Weights of a small multi-label image tagger.
Model: 32-pixel images, patch size [4, 4].
Training: muon at rate 0.0018, batches of 64.
Rows from block 5, named by matrix and row number. Rows with one number belong to one attention dimension. Each number is 500 + 40 x the weight over its row's rms, rounded and kept within 0 to 999. All counts start at 0. Numbers have three digits each. After the name is the row's rms in percent of the matrix's.
# v: attention value (model.blocks.5.attn.v.weight, 192x192), inputs 0-95
# proj: attention output (model.blocks.5.attn.proj.weight, 192x192, transposed), outputs 0-95
v.124 085:499497506529496498511498445532445492495510497465491579486517500481543481524461410436515446491433494469506533460430489603466431501493465577507612550549487501487485473488500471496502486490504439529492514580488523497578482497578491557488455486545465507521514465490551529515531515446558542582
v.125 096:470457456523502527532504519502488505487592498512550510456554526545531510473440534455503461478518489563523490600464526452478511546549459500499584510549498512485443526532522428508518502424469498533498434490483500618484506438500501491502507461487494477497427478499468498531497549485480496524
v.126 112:467537486470492510508491499451500483440485558537547491491475526505508540530472529505489497494500539532560507493504505421512504479517485521489461470493542519419469464613421495502558494496520521515573434479456422453477513448449441483506528498510508489442499504542517512457544499461509563482
v.127 099:511500561465499558503585503460554510525524476508463376467583488501498575520503573509519544464543550476490473491459498456499537535558490455445533510539503474528614495526528472511518495519544432452505493499510502465478585499410556525520503476520472467489396547529453531504577555575494524426
v.128 097:479500491490536451462471479508506481479506432494507531483520499500502490526468607569496510506524493577491458516484474457563520535561511523534456488505504484500480478516431513505514514503513474444522558490512362485622548544456475531504497470482496516515425520435473517438449520479453502453
v.129 083:503527500383482607515602530464401446553557513466493501503504530493539493499471487534570453480447536493565531432519465507512502490464505537491535504483442490505552439479507514532517496531522417529450492461443578520564539494463452519454545499499492498502462494604503454575504501507494490500
v.130 140:501519539507544505478516483525486552499496503436494499427461532429517433553452571536507528489437508485527504557534515526422452499502466423527590492510499649535428549497496557449503432512504518511506538461518582370509489470426514525507494534489470483475478483452473504528487549482485427579
v.131 098:482479615406537531437567476470499453388613484496515507536483434535525503478462477513537498502529524429518579440480477534507503440538487474495432523481511458507557501445502506465549572481554551500490510489507504527480438504474540558414512526514576492486547488503507426514457513515511437517
v.132 113:488518577508506489486592531569502498502500506496488475493538479537524456503562564544510431517445523555510497509501465470503503502475485516520432487482427517590553428483512504501509485491488497541473521493385472462467474485495432463517516519494537486496514426454498515518428430441498484568
v.133 083:516511525481424534517499509525381595496553443489493463515484563506563515504535502533503518439503500577508519547484508360541553476487544565474540542498471513511538488551513477485504473521466531479426419426494509510491499510499580418553481482544547488512473480431494521490513502497501491498
v.134 099:490620444593403498475523488497496530497491494518472473412485497500510406533522468445508517512499488473527518409500500535475524518454505451548588442500490567437504499437502530491473545514525512502495574527511519397432521548432465466494510550424446496486487482537560503472506550531513501526
v.135 082:524543575476638483512631490498542494403424497520520459486494474509506492506539469509503421502418526426437519493500515467510529543484415485498500496464508514513429448530436504473495492463458491386547490489460521525474510518511495565466502612480573411490463537490466531490576414550472474467
v.136 092:499482492509560482467515532485439544475488495495511514489494561491526476460476501495572557502551522387489497484523504515506401499556493480524462504498570537513513513520518470449480501572474556531436608440499534440513474446455510500528431545459512511493486525514497601499500556510520509448
v.137 110:538493603469517532512495519499485534557540477532487517541471544479558461508419508527514476503464508485495532440526576418522553501447455504390557458500442519461517497519521481495471500497503425518534520518499575535404492522517517492507388435451486481506530463536560464562487532496500428426
v.138 098:488427511549407427563544528547513504508493469504501586514528456389508471478536593495505480459489452501526426556492504494507534485486474508459500468499509512563518519514520513542499483563485424554533493537500514543484495511635496402532494523584531528542490498448495455500462498507497514499
v.139 087:563480502487509495540556524523532453509498508507535601526466495510501472565528463439521506457503510434481503538456565499526440505492466490495517488450542477502500484503499499498522510526372435497490453512456524633538411490440491489495548646538577498443496482553436500567523484510425459417
v.140 109:476451375482515497495496502500467486503495514450537545549544501508524563472435491527440502484498491522579414510493428593529539471504519471421529509484556524509430546535498478447530541549468483520394517593526509516503447501506516425561562493466503549449498480466499465529484537498483573480
v.141 111:473501510601513500491480535420466482470496504480529497537526483553450502505494494442494484569470508503439591437512484514494533597552435533561506529512540518506469524410454428473588538497495502467502570481530566460510548499500483438501538500441498526471532478508505471536519518513506492506
v.142 089:482476528489563530476491503501476500525444524500506523531497535470526398501464557479590518527456543605494482439485526406511463420465565536505524497470478583484504505570475571517432427524478468542530522455527603437465536524495505554584538570433471496463493428426493484444480498459461412458
v.143 107:486393454525575513486572545506505450475448543499503529530420498491551432469396465554460478543505489480507465410531489513526483501542487501502489491439553547546559457533449505588524480522502437507492532481527511555512521578522529484515483453472452519475532443462485492481470558466503441464
v.144 097:515463515481496541561448493555514522551583503495468496510428556511519479500502535482500501506502447491487500504478612474540446499487509489489558495563533529563500500536469525538456471541471507482555491495539503522470507441511539587391460385602501501509537521515490504533556575485509500534
v.145 090:449595504449550529481541485469491433504486512500482476427523501529480429427499461516475503518488574542438389498457403427579522440501601492504492464461499474598517512500455531484500585405508483515425497498549484500495545527504566520459496473495493429479489533526526507505501506521536580450
v.146 077:503494571493476541476577445498479589457509525490465552500525403488465466507512526459510512515496524510480485460509462510508481470482526505495504488550496516444490546487511439530435500541573498527541547451483525493501496512532460574347518503470471491518536504465531509442510565490582488504
v.147 098:509490529395515476480522522588502513454477440473497480596448455564478535431444485501546488528524513410435496494550550509483472495473548509550511482504517457475518496535469462458499463531548473531474513524495427515485526496475407600450465518414516533489402521480566503503545495487505452516
v.148 092:458598490585407510536389577474477564576530492496508457542545502527477477480509506562511506464553510519505525498441539472509492569446495504532563425486493579477515570410583498414502467498373532576427515536510600496422555500438501471521499476470498505500548496559539443445549482486532514513
v.149 114:508481534473540537494523489474514529460523539483486487519498417465490450518473494504509569506490552397517537581546585499504487454544480497418459513479469490426483531564481487487532396456507529459546476477530520555481481507487491496500485540508513544492540533492523480519520545503494434491
v.150 115:507521503487502417513509463510547457481523534564503504513442504470591499536488444468459462598573468490475466545507461548534503488541511468507591456506487575534453509496508442501467502488531566539446548513558488476450497511468524489491531503522432461528475491414512514466476497508506500503
v.151 111:573530536469500532462503430527438493513494576495520479503476568513537498578469460491499431551491556509481523508462491485517502537488559518506536572465419521513499397484498473506482487444481489526515425453554501494491490468554536528397469475490446414485504497487517523444502435563494496515
v.152 083:416449462496500502471430512490423491491513525509481519601511497475548503428472509539459496474554494495459478496498505508628515500504489541502494494449507498500537449527465485501503574464550480511479450528554501508509517533492510487621503383470485549535493492498514489503490511508521453425
v.153 079:489492529449519447500496437497535466441500514567484572608534420458538513540406541491504524544531503484419605440465527498539498500565494459503435491505496462503513457535483525512497545492528513491556536490430500474518505531475439486500504511506533486514444450493445489444477523477465385491
v.154 116:455536589438556489532497525550518495526573505526463465555481436523483479556461507475537494444562558491449640483501527526505526557496498504522428538474483440444621488482521503518506533455519497476527464500501450524500518459489481508464459389490478500553489556469512595484460423566505413504
v.155 084:449562561498471504525497495566416600502497492501518503550472479506531506514484502411529481485504504457468514421500512461565483504511470501453487525503398488545493540544520492465492445518472478514435584476522501499497492504694484483516456506412500578481467503513499545585521427511500452484
v.156 082:504507548470540505520520519553430465504495516481497495498484492526395503523463580541590510454467516490510581560432486493529496484474470468498485539496516528495500536495561550521542473521554461566465500560522540511545483484531531466472471437421494521483503501517507481503521550517525506571
v.157 095:485311510530560486478483489499547489443481474428481485533394468461527473446480507483511511470524483454505399489497517480524507538474514496436507524508494450416475528525503500557573500498507486491581494449473508554527413543495468553488540538514521516531518517491502520560436500486473457471
v.158 095:505416519478550522413492533500485479516512430491511499484540534444460484469436543518417554554461450500441450484536534466576551506478516550508481503507511466528530466496423509542496490469567500542548488492569411468472497469513553522502371376522443509477507502482542493411412570555545535468
v.159 083:491490420571467502462510539525538437506407473520516515437532623439529508468482483498509532502519488500567531461434499531455440493514500395534496497575521480478504503496520501497498406544445501463488489491485525481515492520499501502569545542499514526525491507550501446491506491427499508540
v.160 093:494484495498547492473536546496509514510527497443481501503419588521579456463401488524508506514471531411519520480574535557499463499477560496505480475498479442474592451462491508497522501504491477456510537465647489532548491510363473524501459362472450504561513481388498568440499473494450482465
v.161 101:500549444557445455495484506521505445496422452494531469432538502430520499477485528507520551542553426516539540483550479505506572460504565423535570482490553457550523483495524495416478534512439519545478534519561531494465464500454529423522471519493494518521495521438553485473564483471465504510
v.162 097:490506444577515481525463473524503443483558472490475541420473644502504464506525543529539497472508468496539520515497491505493510481531594531550471432533583535399492479464498458530467509542514570533497486506499487448478501472442526472506450465532515471514497552469585497502511557497449505523
v.163 100:454514472485467462497647479530506527512424515488474463429528509421523363476543494500478500504417505476542475478543473496470518503466487570506547483493486572500412550453489565467528464538492508489471451489442495499490488542451495426524491643541579439498486524449537565570540506507450484530
v.164 109:487526506495471490496605572517494437458541438456503526470467515526481536486583482484463496521498515544441514421488476569517496538473530558501487570514506475395548456482504439514491568543632492488524524482506514534535552469483482558437477518484489457526485601451461513477420490574537512530
v.165 139:493538470501482488524497488495495486466477490477481467506490489486499536565552493510540456502475484490494436515505531464552491513410511484490456504468535500506480457595448604546481518556522529341482509491485476521570516531517530507462552503493504457529480488436486500404519497421495466499
v.166 104:519527534474503460507547486488503407544524509533495478428502603447519517580497473499537493495564510480504503562492497467524470498492525475533532458485505527557502492571502464507496511481491481494496465533533463513497529454535561482555501495497425476510469512473470516426493502493497463471
v.167 076:470508447555441512483590542443454480392469416483506532443556489504497530434523485493466544571451506501493474433570534502481498501500448488547539542497524472499520519454469432473518536527551505555486503528456508483505613515500454424515490567491516484497494496570482452516489580526508533443
v.168 109:509531425599543452491533495410461532499449506465473515465505512470508474558488499499539515492548470519495490534503484507530524485490490534562478431415483515499508476454489461542493547459510533517498499557529531458541428497454483400552430460461447493560540511492569477428495598494648516471
v.169 088:476515546471522528474494469551489503515583543572527536529526566518514430411545527487491461548501571509512550459453480518447432566485512505485457468519488520407487550451531476483539499514488498510470462485457452485451533513484506504457472513551532453534476532490501513517489429485424478496
v.170 106:528491582457536500486533449466509501573456551512534484390457502498487372493532506480484497500493516497539540485511547482482445504484501547542454456487419474577480549411509462550506447442503516522580459465482502491408450493464524485532385549490461517484554661520510594499574496512523487496
v.171 103:498404548495496554531584500443536484489499576499443485510502496517588484446500467479486498459481543521495586493528497485485496444530503538506505468549479500499480516490447428506513499447511515487508491425436497513500500559440498507482468518505541456499531498494517506549417615507499432457
v.172 099:508501523449467466487516500633466528529469397546516520546502550494464430512478504487468544492480497499493447438535469444486483509504506529500503536504535455513562475511480443491509477558556519460513557472504482514492629482396485501488525513523483565495389486471514525478573466522554519538
v.173 078:485541538404454554518447509452499509490582523495505432542523449511545551484521495489531452479536457491547582486524500454422511451472505532474502467554496484388493507408541534509449480525534572501499524435483547477500563486403513517511582487555556508533490495512506501492494462448488535531
v.174 093:541464489540508490445514581498476461478484515484493549468533547462506545428475481504499586454417499524471535493505476566550504511526432477490520538543508604473473497518553412503481503515501444574432593494491495501501475485523451481545524502440467502522526475557517490532460531449483523497
v.175 085:535551453538436522524525499529514477515511504496515442500535496508489527529654493451474511509518457569493443495466499517484498487433534547539521463426514548532471414505458451548407552473490554529469518518506511498440516455504561511517501537498501476481499500455439488494479463500541497518
v.176 110:470512553466463421481532515511525476500493499502544484519512482503575470466510489545549534505497470535491589475519547514470516500511486499615507581510474435522548494422482500453502516430546518468529500522503511439528508487396507502475460519549527496554470530491491497425474464506648479493
v.177 119:469378523472566470502487470499514480523471543466471511484476419430469485512537533538482498504505456476531397590513505502570514508498475507486529427514478482547512497510506590557467522496573543562529497492447450514507492503495514516446518482573491526483499503502499512476550631504554453424
v.178 122:521500477393443507518516531510514522532418476470530491521542460571412539500455502507501518553487504498579500444510438605497472487504513482491461521535541471518479561535448616474549527526579440478443482596510518524512517545487498483467480570540505622499442497479493495491538485486503506583
v.179 110:536524517487423530473522469522491542499517500506440539425503504581505575466520467497428465486501515435509447485414401568501518544468495472424512498512452454436574486496620445464471505501517472514506453479524457582497497508608445537432495410457527512553549539537508500528588502560486581557
v.180 111:485523426501530513486470496533491468539517548497478493519589548457500509487559499547458525496498540401514379500473549482620390539461485538498491504525457509583501481579525534480458494505418515473516526444487572471511548506505517516472456514524485516512492513503437544544463505544529540526
v.181 068:470521502440556511486471469491494546513541570547496580547538486487457533417435511557504492505529596476464508457444480501489485514483497552471444506400389489445527508499522549501474589420519500524439470482474545556479510512496493546494490497478547435509514539501505489524528490515508400512
v.182 062:500527466441506513532513532482509501509589455529499503478558541484487565489565488492554489496490528408551503456475487596500478523418437532467461502500500483457572465540581515556435484530501612445507502464450526480481480476483514511499551561523507510492496500497534517489510511432461536552
v.183 081:547507415517500558522558522463509343480502525448451475514477557510552538526527449436484502442499448506618536527534444618456473454485495491572529459572548459477442516501493492533522502570500482445497433577453505529520521481496482463533542475497482486529521538514509508513520533499465497544
v.184 106:505508440517499510474491524527509458500527480502501563490511558416443447532547534473487505466479500482494369518505545455497457523509387492461541477472537544509487500524478484496521435517487490547508520513438494571488505544551547492491431592544498504460515474497500457627500508460415479486
v.185 106:481500399560497469550436540490488473550515500522498516492463652500503436465467502565480490488507518467503505529437462512531527557496519519437478466485474506439531465491519507507534462474487510453511483422545480511490530547433508415545533470552503533525515449443559537391562486522437481487
v.186 102:442468438469474480507458445500494480461443485536505531440507485468550484500472489526440486507528485515547483536456548507489497515577505496493533571541504527487360538521483410489505484473498521549491449461494478394512499468483427506503556515493429479524500512487460502510503488474495549502
v.187 115:524405530506549504515446539498527542487524514483503520518484508521485514484532527470523502541508444469435542503515533538510493497457479586512509494520558544454534446507478587515439527510496480474554512474523529514508468486411493516499485365541549536556532532479443491474494563445517481501
v.188 098:464425397559521499500448560516536492454554489513492484441499612490485507490505472453503484500486487559466424558500413505545494498482508502538532516560515525492478494521512491530493451533492494591513496460500507504539499493529490499512563353460478528566552503506506503413507592426517508491
v.189 102:539466510456548510500633519563493479508507426543504508495581499500393493571549471547508520497493534536531466533467517491475526555500503506489432517519515464504438505524503519496525446560575545508479512498364451522476435499445517471461469607491537525430484583471465507541533514500528447478
v.190 095:397514355555480493494459502455497476408519462459438500501555460489473514445549561494472541475513472458570501500484498535497511535521427556494482501550504467469449550531499404470514505492539521498509451437476539454566513505547469424551490580540517476539524555469518539585551570494466504519
v.191 108:507488554399499500503495449543502548573488495536509480547456417488518450506403501521491582567508512495580524482506550489463410456535432487437486499517489505441500550478490536497495483464578472511502502504519555481496488468403478534504463532534430582466513499500483522522511556511549498488
proj.124 086:489460528506493495507532493576565524506477559574501517524548535481483467509503574488500437478535512538501460469482539441506480515483497517510412503498548414496582466482525445479506466477509531438495491495462475533503470479413503481506582477496471478471489479499522492464497495541419459542
proj.125 092:485506522484514483533486477507507464489454529451513479481502449487493519489478504558541541505509572435520412392469511535499548473487471540510483451503469441502522509469505508484484498496531529513487518501496499477539449440498442508499424591556541554495554511496501501416507445580511463480
proj.126 115:563492460512492481505509628462531486532470513440548451483479490534453522482517501474508587489491513480489615479506501545473500502510502408540555577515499443483433527420480464492442494524440414528474501526528539518464462517535493463495469546468458456499585483531483513540506541507507439537
proj.127 106:497480449536499513446482472427480451496532469553520510542371515580513497512535509495470493497527474486522569493482498533445508490457453519546478581568515557523432491514501532534546544488399524496490453549501514547539465470580502459470479598591484558498501509517498463455492432502505444474
proj.128 095:469480455507528468481498486499497450478502498603512506489535482444471503452446404482530503559506463487488563455528533476496491437470562562479498569492410507515488558416565509502452515471519441537522502484457518518438500525514545533561468502515460553494546581509566466512395494462491487483
proj.129 082:451451535503538462491481515383571554467469552481496518368485512516551472554549491460497510519495507530491516516520540471478408494482544446536405477478592457511489554555453459483520474525528504464450474461548497518443466531561400445552474478522506432508498511510464500482493596433528579492
proj.130 140:521360453507519499518538468472491538511464432514482453647464456501488546497575469486477432489512446574512503471547478438511517567507525590528463460493498438471542406422530496501434532516509411491476475525542501533507524497534524515495518490463500470520503503557488481525459483487492461502
proj.131 095:564501492513540534517498501416486525523439504466435504498515458460500453514549532505541506515481545536471480612521496509574426511450559528488503360505585545559480539546493464475512464486458459491492517500555471500500521532457558490508437503401482389502487486485527566490508501560503517472
proj.132 112:511502532481471500475489458385506499495538517479500490552460509515541497497524462456475494499493561536504528480499583524501469514498509576503486458501418499482484541455464444477521486486487436424522443493532491505521547520476557497459510492462506498516500530547502472489492556418498518501
proj.133 080:481528538573497501460511468444529519490496480498465570532501540501556508514538435401511437557502427474494444432503546511483479488500487485501487472505499477511485508446502492431529526453499436487569580492508475477533494475508460500489499515433476574521507609455457390507500490472528497578
proj.134 097:482463512473567511548496475569523451503513494495508499515464499511451502435494515488514521449494535498500453502488511488500487434460489521534417560544516465521502482515482550499516516510491549505480544517549496513510448484529494499432565496446482547522477509512458507507469408518488496466
proj.135 084:516499461485404435578438493535445478492539511523493568544517454456529506484488518507481591462558500521491556494506439548490533506510517456458507540520442561496514555504567454501541427557493523479511498514460522410583480467464505479413544484508471530520504481531566486442447499481484518477
proj.136 100:577430430521497464467563372512486497503473466479515554595512430527432505482579566488490448524467572542531346538508482489470542488527519511501547518490543488508516479524518610428482505438505497504505508517458459503520452507473490487476479568521474484537522494531514420528507467497509424484
proj.137 108:451594450500453477477453487437510502502387538424483423498506443547515561509575509477548481500531459481482495553506529559499498496520516490514466524513474513577482530546491457461466466481493493513466522516531498519512461499569477393655625503530501454501470501479484486515492504551473526479
proj.138 099:521565495519488477515514505474515545503507577492483470475531573563541505482544496487480501555543510498564549501528508573577505598554491475445498500442468531457460486465480464506548485413495596497466450475503463508442522504507499495513492542529608527460503499554525505494556505508555501487
proj.139 078:523493507480491498454487499513507531507519496495499599440505503535571508508582477507482488505488530483479548509459418515467467495560507462478490508445582541509527505509517472509555446543544507508437517502558520492428455530519488473484470495509529533507505449489567477439635553549527631568
proj.140 101:493512581522534522407553488528534532484515507511563500509470552481473486502596532501509495475463484444480499482494508444471495574558503522477475498470499482429534460504548494474472480498537483496490452466575541489460517547525515585478416513615522477500463464583464539587481491528566505586
proj.141 112:494496457466529483467599521549448484477568396521459465551491577468395426491592504480494506418470495519528501510562519486498439485507502448497467443488435467505516495583519574509500503578456470465511485514519460514535479528540487515415474467527492507512442514500383569524538434437499532533
proj.142 094:480526453515511490525458508506604528478525459509424477506443490448495471564544514465513582547490420426528463463482470596491498513552436500486499585485584505508502476449473506516546560498561524508463529493492467492508407550516503425520530535504505474523561514581474498513494525441504534533
proj.143 109:519525436498486548481506463443426577506481495449547511474611497470492506545524507519646550548485524493491463545521535515454516521517499539479500579504525573492495578438549482489492555428516438542451462520452502493540482530473529563508533506498568430467464503561542475635515523516477540514
proj.144 094:518484468494482493476542485468481512515428572490451559422619452439497556501447490501489461504488479517554545550568422526521495491498486516544476491528562501518508563463497506494479502471514454578456546536487494504496459497538414400561507505495491511506523486495545501467508520537513490500
proj.145 087:512508538479501462554565477485491476484536499501477551493493523479489600519495524506519539538488495451441563434520535519467485487458472449513484572613525597515550549478494477452561492474458501481506531509410544499478497455491493522436501496546490491478532506567498534537421523510461498493
proj.146 071:525500425451517507555455536561530531515501479484473492508536544470473445472466539503498492509425480532433537502507495499480473504480503478495508444500526527599474534504469512484575482467517451515456530499490417526534525486515574502561524512504497469493539534516451512471489481440502557543
proj.147 100:490496452460520452530508445517501512559507551539551530516503497393414453492461558507484571523519567443515479491432440525469568519489516504440492537525522514493456526534481550444484486530492585479447515483515516455498489490549580529655511507502495415525538394461552469489502502473442488437
proj.148 090:501461506520519532486570494500503492525494477499440454570447603515481527476534521387518460542494563447507495526514466528485568458523446472506569479530527500549500500586417463518504500566538436421534495501517476479617466512540523453448533469479551537521559502501359486500491482458488417574
proj.149 115:567586493514476543501346531490485606587453446442439514537516535451500499555509484496572502536452463567528522521477460537531453565453524499532489429503557502507482478478502466510512519484499485517484519502537481490506549485501509508551493574410506492547518501437469467493501500475525561544
proj.150 109:537505478479481536449565510449452488523508459506527514595505510464464546503446527507532471475532489454463502486511527456490474501434493506479481521507486540474505522493519399477516483488558417513520503562480538440499548502468507606432522488496576536491420499577475513528500438492481524556
proj.151 113:473457550496497467480449580489528465493505425502516548484492483429497475486476495528493575465465468519463484449475510454414489501492547502523503495535532452529481549463509527497553497520523464516487532498384518518484469519462370477537518471461461534502497504439513419453506514442554532521
proj.152 082:521566496504559459532559443471528509452535506534547538507492482515493506593555472430525529539565461455536439520522537521452518474525535486477510612489505561496502542447476486493500477502470468520507506533477520432524446523436527506498488600520496530474486565513471472562442500526514463514
proj.153 083:470501475477491522447481530477499493530536522476505531479446459493433438510528448459500512576503453537498427574501484544514402502546503509494540543409516502519459563428493547467469496445454489552441534524503479438515500517468628507508498544524512498499499512488571546476508473556473534494
proj.154 120:512516404510474475466445502457485511533508532504528539554516449471491503548476544537526572656435506589448469512468528505554487381482528518499605470481498499520426456520502546533473525531498437539506529532438470501497578526445507484569504486444474521517512508416482498474476569449393496496
proj.155 081:498508483544409542474447432562592509487476491525504506565539484473497489504565503472498482502484507447510469477449510579539559478532484477479502560524483400517430499473511593505531497517492550497514536475513423497533440517397561441547514487563489517590537526433494448481504509491530547496
proj.156 079:447488505514501462479516539393511573501473483516481546512500530492545460493566448484474492479448496610524477488558456509512479536517565485496508461499519415492520483460498508475504503475482471496458485464508524575401520558529515472539469506519498483509481513492499462490452499382552458485
proj.157 093:490544452495524531525466528509473515548487507509516359484530503588471468515492528554527525539519465475514558542545487437513538487485523582537566461482537527494488478482528487533425527502433529502473494464519444512453541512516487492548512519498543423474516434512645505493501556523508518526
proj.158 092:482589465523482426501436514505499468460507475553492487499499488472522470472474509578501552471591430496511501489549513502452546505482589551467476497541481528503508534434525499464449509481495530553498520536413529493478518524521533501626498527428480472493525498482526494547408422493469412426
proj.159 085:486422573500434542517536511545481479530493502529514491489482468530481444515480510520497416474531475501559442569527496522620579514538405522518557533457552506505512441481512502598490538544492518503467448466519503500512465538494517496393479451514556498454465497528561501466523520611455456501
proj.160 088:504473503486480486476441420456482513494477562469510498512509508460445454552547502529530537532501463636521467547560480380482524484491525544511505507489601515529451468473538516467495534555503503528439494499443550469439485528572568571565526503432523463464459482526547427509476477485505443517
proj.161 095:502479500524543522459504425485470500524501553442455486502459540455434453523481516495476457539464527501495460489451554503516514551526408596489496522549468545422467496502480517485472536478514510500497476437525471507488560533503508610426565494485520491538498416559540519543497443597406482493
proj.162 100:514475420504515451482582489493450476533501478475461471524500490444454519469486516522494466491451517539502457493515554469490485464431462522497508505501457561582522542549508562519507498486465519513481510498507566540496462520561456507482508523503492531497480483568486502520546531529504444499
proj.163 096:458504506500507481589490503512454550493560492498523543670448540562515588438510457518498497526524486502478472450520498499544497532474470484483498499528433576438575443471551510509565520480497542436451461486551516465508465482534475494439536492492501480488501457622462506493418486460497540505
proj.164 109:434526489468474464502461515550505442489492489583517451481457509516511399460501546528509540500506460459477525475521546486472460414440525428488500503497412495481488513543527568499522568516424533505549545507510501534500556470501488515515482457487456477576501493486548520477480498477476446394
proj.165 134:470496538487463495467466497463507502478494542550487490403536487447488440466450488492500528503525494532531555493510524547479522502539528567558533522529472476481482553427555517510465537495488495625502484507493508477506452443451494487461431544504558536509507577558638493535420585508544532508
proj.166 104:505497499514445515438534507414496457482497502551484554452463492470546543524437552478478490500526441453473548440480472500472503480512506468472528591480495498527510551480531412552497546538572438531526512506484584488419523520458467538499536457494540570473476541561582441500461529493497519558
proj.167 077:463494502506565485493483429589515432489483472470487454477510489529492453430535519493512504479505509501539519526476569502500501477505517463466483431514451512525519533522509497505464520475427546467558478445527396503523501499503487537420523469492476445498503521492547510506489451508479429453
proj.168 104:546495509495498463475519536452507416472535469448500549457529510488488462482484526498476509491498523555498461421521580498425542469461496507487486490473515497523515492497502580459523484501492554596452504501440502536547489555481507606451497503546497635461502491532474485549491438522441465473
proj.169 094:417484512492502472479478519493507485501442491569521509532500398476464517493475479504473498499471499574519489500482519545497494444486495506552557455424482501544487524529475489519513552420497459484544527485467491452521497493534455385546530510468510492501513470491490486383559537501500483516
proj.170 102:494508476511456536557395473505487491477479501494496553499490459495546482515456466573455519535473478513507480489447475487481548451475501495502541551570513490566529436497393529505587499518561531506473533481465521509521551537539501477495591469498441527557544402491501422415497531484408517439
proj.171 094:523551490458484507570525490458458547480523475455542518569417515530500513557497407495573490534503423500484423537501487464488416512500503421475432500468524524506580512488519493492519492538476534463463570505515536483537508453532441490475530489495508519497451538496390506451541434539503560508
proj.172 096:456496500500553409503443495510497473500568550527475530532569482415409486429506520486447513511498484525497472500501474540451450444569499484438482554463473511497472525479499595423523512441496494463469474468478501424494478502611556611541492488522482549533526505452543510503516482435413424520
proj.173 072:525450503562484510572536609483554514465513514479468492464470570511495480527493499470448542536503542468480513505509521491490382477497497443485492471497586420484503474652454462559512514548508538500524497497511474502573549387513546494473464549519495516519491509499440573452525528500535482555
proj.174 092:484544438458465492465558392539499495513427421493523484605429499619470454497658511466493364430503491513500477546578563462483499518516502490515512516486389517472526510525501499454465442493486453444501464498539510548491493502503528508491491516563455445504410519530461508558538478501508507520
proj.175 088:575523548523485500520520496491516501456588496502487506485443506438576442459469509545498503494517584349465508398440510549434502516499454500461499559512486583398534547465480496494566486513522567503500557528523480468538538448464506523397530520461545545576513464531501535514443498505503476492
proj.176 102:497499456537512487465511495496474496489470534490511484487469512418474490477506449508494565499502472535517518479514521482528465500516475469491452474494561459524580433471487526510458517550424471497498465479524434445548507508537512564477496448416420532486525516518561470474450508475333452476
proj.177 121:552565471500490468496514472417482559550458571500601492505524566518500517486407481514498529529504439507467611496538483483519515533525513524522496575523496535490555501374487434464429446472454522578469500505504508520526512549507490518557490517513526474496509461498561495511382489518488536460
proj.178 121:312397537527520578618494534521482528548503513587469525533498467496534450460479481531532491521507560436491473519466473495525505487503496499504496458564510521503491494500540504535519504516520491482480497480530477522487494492551554479517464437492485385508514497500512512505456482482507531474
proj.179 109:501535547449495505505453474572532481528425519482585500494570517508520485451437530483504442489404508548466572541546497496497510520461524479547559492498458496572434551498457441490538431506485522486537522475492506525508550517472523505522533460520494484501471521382476452423480503518579490496
proj.180 106:541469501509463486460491460500515552501489529455497473492486513557479514507511519476557442560510527530490548481505463493467541477518507506551513537527552462478514543409552489546497572455531481440503472530482503490495404438502502500476502496534555550538500477566590496461465521426506487525
proj.181 065:474533446488463451495505540471493542473439542504514506517439448493502515574569450491500498563490459516460456522531471594554519515480511526548639506464464541593469495529473544470496495504440508494505488552454461477503494472441513422576504477566510461524507499476444521487452576520481505470
proj.182 059:563502493501502474471377450494562527502470591471547523497517409495522455530476592422479499487505539607500478551482511561495506445496557522567534457490530487523435500557440496503542499475542557577511520488491512481576434501506508488462429555499533509532502483526501510446492556517514476470
proj.183 079:444467564498518483500475462463508509474475524502530482363498498529475453526442511542533495555447518508501548492497574409487529476492503511466473504459508518446529496572485484532521516506535502511522523451552538570483507498505364596412492506507504529490434464531471502496569509551490580462
proj.184 099:528575515521509514445493501489484518514478463492505460514557499553547568467473497493494509489495507459534615421504463651523560480471505501506528506497410546379526493469572421554434472457493529440480460529528519550495481439483432470496536484518589465498498441527582514506487533547524519485
proj.185 109:485509492521494481460497527445430546534533550499515568535494534503455464525554455442531508542472436578525443535594498482509513466484488508561593555446483551570472508478525497467507531520450500466469496507461527436499428576535457527426479490496534603510470527518441470494507521483552466555
proj.186 093:507483496473558525504566547514470486513519498503497457498504546486438475566457464489453496477498402525547520505500544438538450521484515502533501422478522357516549501489456518591471508522505464461490479468553505513437580574489529549479467472502458497521492456489497531428513466490501475530
proj.187 098:558489439557499506498584491447452544489459461499497461499510511519510479529472494527460479482564535553515519547584470484478505584508523494517514480511518499506512532486471427517511491516517456596486488580485493518517469439509535503536516597434499439490455465533488492543500466482494516440
proj.188 101:521484537562506511458585502438516473450497483519537504530498494480479479480481499496474434464492459574515505475521505491455553501507496492514553504497422486475516532465521486446497548524494459504472439507478518517471429520496435561417518550595565517487430503539429485526437569485546516479
proj.189 094:509526507508493460489405484476472517546493496515496495553479509507540456458445500520508439537488518442447511461474490545534511429454495497498498498506431554482552485470543507402531506462496468486510472471557478511541503517564496498554485500501439459513502447543470491506440457419457611445
proj.190 088:502566421510621492503538491523444527546476524471533468522469525558528431508529486480504436593428446558512497456513592502520488508470570514519560424508367477503511518562495573513442531468444535399525508495623470523503505518500490498454476495553476499506508496501411499472463536585490500475
proj.191 107:463479444503542493524490587486495555496471475465475494571487502563468513539523509484484523570486399482502432536509480502552436547501526502530510469512601444562518412500446521528474487476496391534463479573501502521497557505500549468588458503505481437517524534522459480455468490528485478508